config.toml
vocab_size = 106
encoder_activation = "silu"
encoder_kernel_size = 5
encoder_expansion = 6
decoder_norm_position = "pre"
decoder_parallel_block = false
max_precond_dim = 512
batch_size = 64
adamw_weight_decay_other_params = 0
Rows from block 2 of the text decoder of a small audio captioner, named by matrix and row number. Rows with one number belong to one neuron. Each number is 128 + 32 x the weight over its row's rms, rounded and kept within 0 to 255. All counts start at 0. Numbers have three digits each. After the name is the row's rms in percent of the matrix's.
Before each neuron's rows are labels from the 100 texts, of 14976, where the neuron reaches its largest size: "fires on" is the input token at the peak. Only what is clearly more common there than usual is listed. The data: single notes of musical instruments (NSynth). In brackets: how many of the 100.
# gate: MLP gate (decoder.blocks.2.mlp.gate.weight, 960x320), inputs 0-159
# fc1: MLP up (decoder.blocks.2.mlp.fc1.weight, 960x320), inputs 0-159
# fc2: MLP down (decoder.blocks.2.mlp.fc2.weight, 320x960, transposed), outputs 0-159

fires on: "velocity" (99)
gate.608 096:100128067119076122142185165187155144171070101166154154021095190136141156133113142087097159135095123107105185116123173087102108154127114152132158089139112131129105122163091104097137113164119191153130101144150173175129144047161115206138136154112148106114123126110137044082165176160091171133118125110115134124193172145080149153141122104128084174077129123088085158147106104121093176127084143115097108110107169122115084137098096119182108148159156176114190145140055155124145117168130145
fc1.608 096:100174176119073117139107138093128115181153072133175161096120137107165110088115099110149154108129110129072123100176159096124163132125084131126145121140130139089088124176092104115113112143113121115154127133131109124071147093104118158159091150056051078211133191174137113099108149112081194096162128123131184163157113110132083148107107137148172141143153079175098108160188043109089206104124192128148171175049188173178159144091077131130116134123103151132107112096081196135121115106103134
fc2.608 096:141193114163164110115111117148142086169126127101132161112162116129130101195092074208121141096136107143168139143148074163146099116105108186158093093136157141200090227105143103119147127141139129124114138029092150101100120097134105118144130150093169170106100123154150125101088071124143137182120055125113113129079128113185136099138149112097095107160166042181109123149150143169135148145204089133114090154149080147129093111105102198124123143185132147063167097115107128133135079081152161

fires on: "," (100)
gate.94 101:141097163135198134130137152197103117123135076186107088135095140103135130220154128200134170114103142148146108117154106169074116129175099125081110123166177147093171142127121106102129113071102096099115105120111116088152188096091117095125102168081081088052129093119162164109108180068125193113107165149128159168150097090118147170120149168143129150085183156193163101140103134137102145182121148134145158153172156093195155180151166110146153114132160170190183122074139122093130113112168145
fc1.94 092:148134106058111112155127158099116141129118184116154125178135096143169114103113051131153170041096137137131144157086102116073150137107152158138135159096113100079102101114093171154085088166122128100059181121093114162126122153103146086081108119087118120164140077135097117156024137163135111192089127113117115145167135149126066156166120159164167101122173105121100121125098142084156127158182110135107131168117146127139120063122106145021116158147143112077108134116132103099158101141078147
fc2.94 101:119000154126150148171097095173113135092125121148096095109137121130113110103140162111118123126129125126149108157100072119157110163126123133157097157119104071128124077168148115113096129145116139156122097117173148128112138181077082147173094172119159147117140131125147123097188126099108151085118138175110090122085109085119112129083132148161162115133122106113124108134150111108084132101138175123116111171138116119129116165111118104124107097087114193068170078119178116117129143146181150

fires on: "," (100)
gate.197 095:120119070101102126139148141118108121099086117154148156107152195115119099152164177118113209120155097089099137181130087050153134133097190214100132151174201130097133116142109087136148133102166176112122091084042112123134111131075130114100147134138174060100157065129128125103073175160129232136154100099126097116084100160115102183158176112134123165067114091088127153178105091134184137117127113160099139127175132118103121119127161108104137160115129170134099198110157141134120124109167142
fc1.197 094:143122128112162074168104089158126136116140112157195123216106115129132090125166129105116145159141105167160068151114136087117118126090104143127146188177105094119087136115128152124167110134166137129124104108174168144137151134141129126159093112149171121165196109136126136100100151141201111218132170207154103091084137144183160141129128111131115079063112110209101145032136166106156138104113081134200129108144119106164141099098099194159123148106130194105121043113144131107138161114145148
fc2.197 098:116094088113126181078135120165139128073144150096128101071137169108094108146165078144123077081072171081142153138144031127173094126137139119124108086152111203153126126092047161166133117108096057138113142112172159104127111178195103129150140102109109188184134093088177134105100096084115149144127125186057162127122084110144105122127087101098164074130154106133150189128116059147159201079112108143103150207188126153136161098126142182159124120137132111134118131139124143187111142109147165

fires on: "velocity" (48); "acoustic" (10)
gate.416 108:145092120125084072119175121115091160169070147116119134130143162172138131110166136109149164144142188113135134118087115095081187159142221116123163080106081163116152116167125104093196137099139132152149134136153113200125111132129105098049138201090101106142105133132184073149116144192131106110080087123102159172116169180117156150123171112142170168074131097071103159121114085133142136160181104156135164111179106120079106141106103112102104137065132085208182122112119139096079098132157166
fc1.416 112:103123090085197107155148126104133180127110116155144061057146117116114108153122176120150140165155170130213120151129138121136184181150107089123101107175160148174178128117110114092110138176115147130066132154085130173114167127113118105053145119118125117128110180126124116092095111105121097075122126186190180176114146083146138166174200083147150154117099109073076132129117134185109139116108164139142162148144117096130101155110117159118134082154148107141123126150121103132126116117125151
fc2.416 109:098182167110146070092136134133123126085150087106114136188160190134090091094125125131114117116131119123125109125132099112165134150087133151100090174100155168154103173084173160147145168211158143062153130150147141159111175151078227121163152082113122086102159147100109130197087127160161129166067106150151128131132147119107113132160136160113091104080126141143154125161140133100102190145075143146139097129140107157103112185110179141142112133081094120138143155092145188166138137133073135

fires on: "electronic" (34)
gate.657 105:124113178123122141106095163136145154104097136142013091140151137131140065105075160201125149144155130096111105117117126153124093082132125128173125095114134082090112155123138113142111179143216151142124161062100146093111178084169118110186086120130124107124183127105160124184145067119126155154098113135172135124118165103093147160116145111136128090197110183133082106112119165191080125168210154105023121115063142115137125118167126157089165118129097180128117129129165098100144191110161138
fc1.657 105:133122179118122153081160156126130090108189116159113150111152120140138147137143137146129132105157143073142145102126186143120159113088125113120055040128104154139106091144166114169120094141096175096130086103075145068118119155117157106185147134152078173140091120187157125131182078142104135114072073092147154121136101141116121148129129108138109105188141189181110114139115137187056124092131145118086107122091105115118117186105115116107124096103152044101107149127136142172096225092115147
fc2.657 105:102165129135124114132090108136172114092104107103112132154109109111124119181116091075156140111192155080171154128171176152164130103156161143142093158187141120109122154110054054107144205168165164125134121138119130092177091144129125102165083120093143130092175133163151112130078093159079096140142125166115183117175075148094144166104098168105162117100159156207071200135121087169141141062145126128115107147152114085168138146129107159091114164127137098147130148207158103136182093162107110

fires on: "electronic" (36); "synthetic" (33); "acoustic" (23)
gate.527 095:131081137115171156090090103118167178105101116132150137155187093154119164106138093088161116087135116144080202068127151119100113102101185230131162131143096158162146179098212078153159105054072146160139133126135134066144077166097108102133153086110147199119159115162209149119134171135148143137141087171092132110142126142126190096086131143154130156110116092111201114159162180142103135129083161158134065095115067157100139117133126092125138100138119147095138173134181133078128109115104137
fc1.527 106:130175140117093113145129145111143167164100120149132144118123180157131144102141093063072183149128155139140101120169151120143154156175142176164127118198156172184116135125119144162189129109096154138140106113130141145166072143197068108121070174062143136121155157108106169126200115137101129164134129118154146037130141101122088169052117091155148111127128135106073105097132110152125108105130126098100132114138125140133124180078103066102117141133160077108109167122156180125158155157115146
fc2.527 097:106000132121158138158124082144147126144140093143115165079115144093097123085090172127091148079107152144214148164108152158173085130076113158115107090114104104033169127116128081142095142119096148135123198149183136140173093133138136138066135149127181119138096140162122169126154150143124110148180144163102138114152083120152198121146157161140148147103150113151110142139088110124171148211138129160096110139172152108105094088120121165186096138121071147138143135161145146100196145150117093

fires on: "velocity" (61); "synthetic" (35)
gate.481 097:145098073115133107153146145093080118162157120137160077077136148127108153127091155121107122132095157088089128164102177079068086138116149125136073127083151123202117162129074113154126124109134105171121101132149166180087126133145148160084096133070153132208134140145057140150109163220151105086143144103174072125136134119079062095132127124101107133148177139122107113115143083116119101134170080156141076165158139070107098154113118073128122136106143103115091067131124072104125100086095168
fc1.481 101:126131116136108185082170185167127137108120135128090188144135119170123172159148044089135098172099090191177126101160092102183142139138119090153172147117056147106164111069158149119114164077145171084164179152132123121089105199148112108118129113117131073128068148162144119161121159154122136141130122098110131110192172130139141121059137106140121101145117131148138155187167170108147126116094156174162122134133098140123189158175157125137085133111086163107151142102121108159116108151118115
fc2.481 102:166144140085125086147121146096139123087161050144061107176122142129129139112134075120120113196156133154159153179146153114129162105143140077135149146123172096106152111139183143172164138113148141133109113149118079179162124103086061096192126138160176168140171162113123081190178091139144103096126198094120129141150109137097087115187115139097145182112127169100161081114088142128158127123063097113120140104191118155155118110129084108171126133142114152128132162115136120126102202126146086

fires on: "electronic" (100)
gate.723 105:159113164164132182103130136062078106139135108185091132127146135121139141162119178124133059111117134120124144190155130143155109175143179124136165191064091114144164143129138036126122074127084106107059118143156120092073119120128110102122174108141142212141123151137129129115118143163114104204102139116141164132133077110122166060107159174112145194141130147163152150161134143069167125174101088149128167130097155114139098175097099135130143084181136131130128135163152129139175188135113197
fc1.723 102:072117131138183191172080135135157159086107169092082107133173129076121107173132154150131145136142131085166175137136149107138077117071146111140110167081089154148096138117135177121055111136128107101078094113073082156159113129102151138107097112153138163170101146115091159112112113110116139088106121139094171142171183127169085139170107127136147095150118203152145116131066123097078149121108169152142109089126118103101149181122041142196136140144166121172091132100118105119162162117105184
fc2.723 101:142255101137126103161092132096138095158102178117187102125132066104101155185120117099167113115184121065089086141178136154131141155149149115163117193140168199185089211125080057094189138158135170086181171114071091139120124100165152102162115147110143090130149026117138160133126118130111167176102152060112140093123103085125109123123115151172129148093158121154172170151194111160139108079147082145127123160144115155137146173190094092136152117128141108091124071127108122104165124131157091

fires on: "electronic" (46)
gate.761 103:172109186084177109151071160121208108145127138102103118126123065173122070089128083137220116131134057145147147146112134154146114078089149097163061155162108160117184146162120099135095123143173178112127189123172135153130176091080074153116143133109110134099121087117130155123058125167135151187153110151120113103173134159187112056151130106144096131155128080126158122190141131144100139125058046134121205178127074149137136184190145106101166128099142112160148150184177135132174197130131153
fc1.761 107:127152145099121141114106147194155112092115120146137147103110120164123132140158160085084135163118147193105116112173136107122103215156088189159082129165146118154165112154106137165110099113081146157117124136139109141103106153112117169135187125202095161143107173104158151176144123078096115112108123207066182144158077103125107086140115109111100111128175141163137163145135110118143114150201132095085116121162129107110094094150115122186119118113105115147080161181116112111030127104127076
fc2.761 101:150127125142129166106073066101139183096152100126161078182108119114092138139144090121077177168177104155181124111110144161127127135094116092144137125135091147165136223141138141120106085075095154071114096074159121109116080121143142182030123143059163141138068124184146102124131144138127083127107138202123163160097105132118091124105138095145094128054137127102097104127122143168142124103126092094177131121130153138133135164061135162142149121158110133091146141046112141146108094115118186

fires on: "," (99)
gate.302 099:181105153090171083131093148165129149130115171078070102128115158137134100148046078110104083129115118099164135160155131158141095156148199135052089110145165104122122133139139081171105133176102104073114109111185142108090139134186140200168127117187127131087120146079122119073133114144092182090167111162139173134211120086144112119102105097159091051120076200143102095112079138178155127146167098110136131134105124152184127092093149101137140140110134127109104154194149123170156175131131149
fc1.302 096:106117121132150229153123126201141146155123110138179128130056099081142069093152120153074198170154108140157154085105103151083168055172196121106115125125085121181135171144130109162135199122070116111135159062129159189172055073113090120144092140161059149164080122063142143147142137101089158209182096123180119153120139150111134148114115142119101138217154128113093166129182106156100128157185131137112141110141111093175102137108157145143145134163124148119129146119114128211128130154132140
fc2.302 091:121255137163124052081086076140116121115127055115158135143149128132106078078116164119110068106094101111129128109168126064125078160136099162126144077138117167132086024117072074118089157069158089118146078123102101118133145169157145164188138105130110161136142107103048173113105122125132122155147133166157158125108122090114147109127127134132089119086087071081092185118135136135170149080170123093136084095161085051140151144098115120143107098149125145082158090107138119157149134101207179

fires on: "," (100)
gate.299 098:170065101143107071173146097161200130087111165141116156157150161140154104150099121220110181167103150099183155132198091117151101125129114092165106138124138219085170144196164160140136151173144098138074089153155144122092152127083125083103173180097085068068175067155128124122154187144168131122123093116157129169085154133106138111090150094096136150073117132135160070174130135120151174066141160065131125170112151110119121151182097159129117124059121138075121139101089102162083164141148148
fc1.299 098:127139112127123150124102200139127105159142081041209161104173129099135150101126176143116157131171082118111121124157160177160122106109153159125179132101138115088128144131117119141098184156131090144108128093081126135109124143162163155085143186117088179135086124108158154099123099180085124142054139099117122166105144083160154155146098111137143109113117159163161088166152137083135121184116081189186099220096140075156129073146077123183159140079142148183176167193183108108131135158153129
fc2.299 098:109000164100160072102154144118146123079143093167036113116162106141171120141150104105144078141147129154164137121100178118111139151140128070096106133165094079110132126151106086133149084180152180123069119158078106119073154139096083132090078132083108144160124140131158149113116090104159115112191195159155109119068151146163096192168167094080145054142078114122094148142133140135179117104147085105106144177099087118147164183142140112138101124104112161183158130123142147081069102091194101

fires on: "velocity" (98)
gate.105 101:114104102051124136081186124104146108107110107128094089149067163163198120119102182177115156092120150127134155096139119173148087093156145109161150107077122125091110146147129136169118091088091094125141153149118171199022106160119149148155168112149089139141124092111143110107142123175172146134097110081110134151131153073151129185144175075185076167066104144097182137163109134165171103130128084144146167095157075123134121109175157103162134120131108190149125127178185101085104171138114138
fc1.105 100:060152142177171096132130132155117099095154118158197201153151102070145101170113142107138055193150159173136127128139083107184079158157112091126140165166154141131149110105108125140090152086176178162118138176187142151079135195071249101077111153114171139167131073152155135147095130083146151111092108103150118160122122069114158103133127112082070137153102149131167109119092148122089088117118104128149165119198173084108139140174100163143145112114158111163137121195181123135146165113196093
fc2.105 096:099144144095085095168147081119106120141128179124129129081157135127158153086118188105105138062070165117141106111108149147175148112160158116131185114117206124112120065167126135101102063101085116077124125128199081115126131076140077101154113118134194145114154087135079065183114105132131121082142115109141163133195099150174111142114155154075069141110122122135125123125103132161137137110132130055140163126112159148120117126164120164131140135113105196121140109122189220076139114162200123