Weights of a small audio captioner.
Model: encoder arch efficientnet, encoder norm batchnorm, encoder activation silu, encoder depths [4, 4, 4], decoder width 320, decoder layers 8, decoder norm layernorm, decoder activation swiglu.
Training: soap at rate 0.0017, 2800 steps, batches of 64.
Rows from block 7 of the audio encoder, named by matrix and row number. Each number is 128 + 24 x the weight over its row's rms, rounded and kept within 0 to 255. All counts start at 0. Numbers have three digits each. After the name is the row's rms in percent of the matrix's.
# fc1: squeeze-excite reduce (encoder.blocks.7.se.fc1.weight, 18x288), inputs 0-287
fc1.0 089:094103137137185104160140122148159100097117186131083164141146090108129105101089082135145078130163099150104134130130138120126145119096141152070114141122133091120131185122113088111126136127105157139128128117117116092143122166140080123134120160104103129111143100070097123101160139139132141149131139144118150173131109102083152159154081099144123153123157142146092132126106149119131123146140158140105145101122095126124135142116145212110118172123159136131117150108132118091164131127126143171133105121131125165123114139183065140100126141156110135141125174100050115119148110159102146129150153102073115152137129106150102115130131150146122169130122157108138101135121148139112142110155123163136129118082155152132121121101100171137101112140145162108137120088132138134136146133118142127136125137124106144130116133132124128079100131121177087097146128152098158145126177145146124103
fc1.1 107:142129112140151142118108093110113085110135134080134085124163141116138099136144175120137113145117123099119150120154128152102078113137147132142135137142155105118116149119141126154121106098119142130099155156148160157149129109117158141117118091163106123120121139097098188117086129136127142128201089103110117152163160128142153159115112116079135143110067157131121124173100141147117159140162108114162133145145126150180135095088109112137127143155124078106101109134149104118083116086159082091124159139178111083117118115127162138138165109163109116118100203146099091119121086127145129160118129122114175069166095136099146160134134132078115104141142117153141116121119105112144146129091087116099180102101121152115168143146131092136131118083121114117115152157123088120139134133137112168122146135129110128155133155094101124094132117145120137129147096116153133139138116165126132105
fc1.2 127:131167126098103077143133084131139123148117134107123117110162157114106127116138142148136102165141100149138119115133109110143123120129153122135149090127134114117112105177110102131156151105144104125155134167121088128125126133135135181159121089142094105113155142092115157105116128154107117155143102144105117155107117102118091112138116081144141164113131108133133115146070113146102142155146119187158118096124119163139132125178107106176113088065134146101154143109132114115129139079116129150127163111142108177128095137158144100128144118133134153112103125143094125100115106127101138115130161109142148124108127120171106067145175145133123129124089131166138150119111141143127106143101110153136193112108152156110131133105115156151119105112149142124132108117100101166116131111166180100112134108115117175158117134133153177129093198071130102131133115125135150190143147138175187105
fc1.3 102:129109127143107197114095155121073146157166139113071124108126127122153125163114141147103115097120138112117145116147146139104112124125138132163129152115133158104086085162151180094133104149138124105136125142102115126128149138100088162130097117134099149122087112108154136087135122103148146130091160123138100097120162097107107149126183154088164152093181096091115121138107093119150118126076143104181093097090122132065116126134124107141128113128164091075170100143170135118112112136126091140114126140136167127152121101134112136126117141155108126155119153126161095137146149139186149124096122140116142134164108103142147168125165119099102150125111119123105112127118162100151144125143126116171164089118114127128117128102146187141123177081141143143130112114097142132137109161088128114159123100118114132127150133135141151120125124107131161131129153127100083179117156121097090139
fc1.4 102:146117172109161113121152122069175124133098140131127134152106132132101138073136104153116095154125163140174123134111120107112174159137114112122119126162135107165181138134143137119117081146131152119167135126154187117117112137159136143088125144128171144130089131180169136157122113110121147135122109126101124134128140105194127139100118130150116086175156163131157166140136155155139137107141133109094099131116080136104170112159101135094138168125110154154106145160114118129123148140117131127137149100079124095123118141081128125108144125108116139105101080156172152108123118120125108145137140105097083125174122135120100145134114147125136092144134068141127125161115170155111136133138123118148043149159128101169130121135117161118120111131089151138121147121159112122110131078135072097101156146151123121100124166123127140138115123183139091106098145092121163122122115122156127127
fc1.5 095:103146155205134125101115178139122149134161118139084146094104135081142100144140140107102101164093153127117151163126126123131152135077125122108115156105094114134160112126155156129127118128123099151130131128120115130112095149104091105109088128091111101110130091139162114098184137102146108157111179166151099133132124103138144107149118126088144092139154135120127101118139144140161124141126147123126095150113124117096101127136179148170123102142103104150139113118154166147118153210123148119098116146092163127122185142130109142156113143101180139118102068105147157154173146133138144127186099143141108108193131151139119113134146121128115136111117139101129108185146118127147124147145104134153103133148104111130149149174126136120118138137112141134123147102176142114125092162108117116147102113115078130119097148153107112139159136122156110135119088168104086142136125118150175158
fc1.6 095:149141156141094121153100174107123122169163113095155135094140137080128086107137115161137133123120112106131119159142153101112092069156083113148132153132197173126089113157116167096094113179143136103122100177131174097133152134123098114143147130122147127135129109133103130103141139146130136134098142153125142152163140110155144162142150168125133098100161130136142174130122109104098134117173106150101126100133119110121111121120145135103155131180095098138115134125152112108138139147140071091073117112116105112170109133079119133119112092125076143161127133125133173111096107091148128142126154147166122132106137127105133116148154109151072122114108136146130138119098134133111139090139135148117104134108150099103151134119155179118130108147140110131085119155146137117152163137078153075144127144100107138122139098102086108147118141106124169160182139135139115129092185145129139132
fc1.7 098:107160141112142090099100111124128142110091188124125128130116133116097158121109117116123157123136125173169072086076129105130129154112132098175156104140131146135137097160161125131172103117128125121151129112158108126181146115150123133118151151110152122166169113134085132141160100104168116129093121130105145142151175113126129138115111135174119114132132191098149122145124131096136147143109116112148105124124104154159124089141105153085153120126168138157140168131120156151143120119161155132130132123144120155159137070164093132115120111139084142125140148121153119121141103102119113140161146103123127110107081127117161119115126169156132110165110151182118073105098178148097113130131143108152076126180109153128117154134126156050119140154125135182135141147135086103122133119158112139088117165137117118113171136128155152140152110112132126149149140090147157140112157157100160150
fc1.8 091:145121139129125128127106148129128128151108099171183154139138110124135175127154131138179135133079132132147136118151137120098133099089147133111101127142116107158134161137124140175147125116109158098115131107093104126117124129162126140164089158131150113106120099079126122129142143113112124161122177127069165146182131104121137139123089125095162078141093133078097104109126128166155104103128166124124135096114088093163124131103088145145177162148184146132091101140113125140126128144113129128175078117114152122114177144139121179090099160066133120121154133102093158152106159065126150150117104119129164149140105146137104165173122107104195120128156115157163085133118139115142161109120131122151140100145147144131114117115108105123125166123135166122127119139123135148098107119143110156113114103182129143132117129155154136101074123108150138115131097119112139113129115168116151127
fc1.9 098:121134134152093155117143149112103155092134152128195114142111148119117182142125122123150138152176151108118189165118095147144095107125138108105128144147123130137121117154102117150126134142106121166121155093083109158117136169122156148099098072120127132148148145141109125114121131120119091124120124117109084103123126170156126174156129121097100119131106105138077132135107109093152138132159125146103129119150129121142108210128114122144129152116139064111131108111149081104104121102140132148173104141123146084108151117135171125167121118144104103088112125198111133119143192142141132154136132079106137151100124072077156133115112145107136128135136090119131131125153163085136129128084098120083140133108136144092120159138139127183144104114121112127088128166134114132136104097128186174087141107121139102165112130183118138115143122135137150135149102124123124142125131133113118104
fc1.10 100:141146158156136122107096124090088127135162148125101143109139144103117101136154126128172104128094105113154146116097101139173142117167096138132052098144146156119130148101153088110119164160113101145099131140117129131129132133104153160125099171146121115130103140128121077165124198151161121126125128148161097130155078138145107151109127121130169114125142067106118104108126135103146113155153149141081145143105114110120127124143103139095126155142101123132145110136141127108118133156127139151136119155158137095147165182107096125116129161127164089136136129126100157151149092138128133162103144162187100121126136094140126153152143119150134121134157143136114149137120116133132111118132135127106093104076157122101183157112148116144131146124067136093118104138069171135106127091118164132146123108158085165152137145086094123110123152095141095124108117091174074094138149154141133159
fc1.11 085:095117112115134107125126151096108143152145102128144128121091087113111080146160094119087136147091118098103146137125124144104094094141125137081096147147140153163159139133125165113133134158170111147165106114099064070127161152137121074089110132157121112148147159155162151162158117139125132156112145119123120131127136170131122136135141145119105122104211144135089121110121148135116121153082113131133137130144121112126124131136121152084114110123135100088146121173124133107129105131161118072111070105090136163117148136121113147119129133132140125160123103135150125114140144087115140126146130111137128152125118127091140144114162142128105136113146117068148118153108130131107139154144173110089145146092133129104115126150127127100060119143089120081171089122123171079105141095090127145101145170143089131129101158120121087100100114103124132149139145128140075096089161104093111122
fc1.12 101:144139137126072110116130150102106164122144138081151160078108157103129191111157152097099111121135115113139144106103114112135142149170127111116148153108146123152112154109092085112114143137110129121144144117136147162115128106132134126139114171129112152173129149082142148118116157132131118128130138125133100137108119162144124082171177107173168114095124114146134121137130110126127139138123134153093157101132176159088150117142104106127139083106142151107170123109074145127111127119148131100099136173148149096176144150115109094110115119135117144118139128148138119146106108135130087107135108156138060157089102101145142113166163131112123103121083099133121158122129106129119126135132168160130114110137105086142148108116098126128187132129149138115109134100128124127167142155159150113143175146117133141172162135110143101170181149120075139221121166112144154166154126148156124144
fc1.13 113:152124125111114122129134144137162153128112061154150122143144146124128148116114130109130068116121108135134156104071146151087187133086114074097129118101125111150142149075144159114130155122096109092093125075114150138117158089114184119149120098081139148135142108164139157116120115110146137069123110147142155119156124098146154101159122095153128174168110111122117132137173139156155117135139144078113103136163151132139142113114136123124182152139180176174067124161082126146119128125177127101109154145160112118112127116128140115140133127110124084105115129104146123176091148098134122131113118109129117138147125127104137148124120092141131116145165137143097132126124098121150148145086121091115107180119149106171117143125137106129179105145119109114139123130152096102163110154142103133127172156130136130115147132085119139114151113104106145172106103163127132074122107121104118135
fc1.14 096:102120142139122122152099123103118092093132153131151114139142107172093105132154102135097134139127173120161129130122086136176089108140139148098143071150144118121065106119133130125131113129109128146150124138129120122120147177094096144119131117123136174186098126083100147120143147177125123118101122153139137118122160143097176172110127148153131117120162056131144100163127133147158133104108092131126123108133104142126107172133113122097099137102171101112159122052147129113164132127118130149164125120155121134127143133115109135112147143103133150159192118125086085105128145105166138111127117100114113144089160128138136095169105144131156132134080125096172095128105163142121114154131156141127140109106149160103127148096077120131131094134162121169154088134132129174149115097183161121147117145108087153122113100128105157120108161100127121099106115110174133155125121112125155116
fc1.15 103:174124137129124136135154095119155120144097140136146093149135140171112212129102148117164122136145148159162094097132143123082176122140098109179129081170134157121109124124145138145115123118130103160131166134157154096148118157103113114158127122147167117116150086152121136079115143140132128115126121102125130152137147110101116138137072145138145113172114167123134139146111143125157156128130121107131069124134135111125135156145096103137098181131141135129142153127095142167130127116124132118143105064111107155178141091106160139138149135076104148106080115142179128168101120072155099149110162102150165095122117157112107140118116154096139115145153144138130125111089137147112106118117117103143143132130087116141128159160131108148117121134162120133113138139089087092122104120125142114175130116145119134170168136115113111131111104113133119143147119121174091119084047125172147110
fc1.16 088:143071117121146110130134105152172150089136107187104148114128068147116152148107119171117123132158113122143092093138153088147154139151122126095150128137112144137108089099082152149073093134152156146080143123117158099094083132141155115123120085178109131126107145146124147158114133147110106140140106111086133110174095136093127079114122163162154106148158125101114116168138110141115090146121119129156118099133118125116147149138167120134161105198124126147106147104107137139139139142091134150165113139101089127085157114168085109136162110149088160120131122086102163140149142126094093106152196102153109116149142127110123124156143126166105060108114113148120109115123118108142132146144132105124121158147129159149102130114146190148129117086077125149132107122138139157133131135155101135155118145150149141129139152142110119145133088115149127110121138135105159158112125139117150132
fc1.17 102:116147170131136097176154127173103134117099124113138097128106177097133110098116160095138130165130147151090153134160104132113141069149163155137150128140116143138110130144121119064139147167167158108160142140137107138130107151139095167148148142159123108132136100093109118157159114115120155148128133108116161123125140160154149113131076133166151129125139105122133141111095154085097164148125102144133143110085095152148099128115099114155112136093146112105099116102159110134098142130095105144148134131135112188138114120092102138131118121152156157140133138119091140141128124150072117110125141129123149181108152118189115105123113165150117111096123149187117109152139170159128144131124141148170169112152117151095159100104151137148145103096170212138104090129125148138132105105135148111097142117138157124150105141127169117115153165127108123099128163098101144165127133094153139099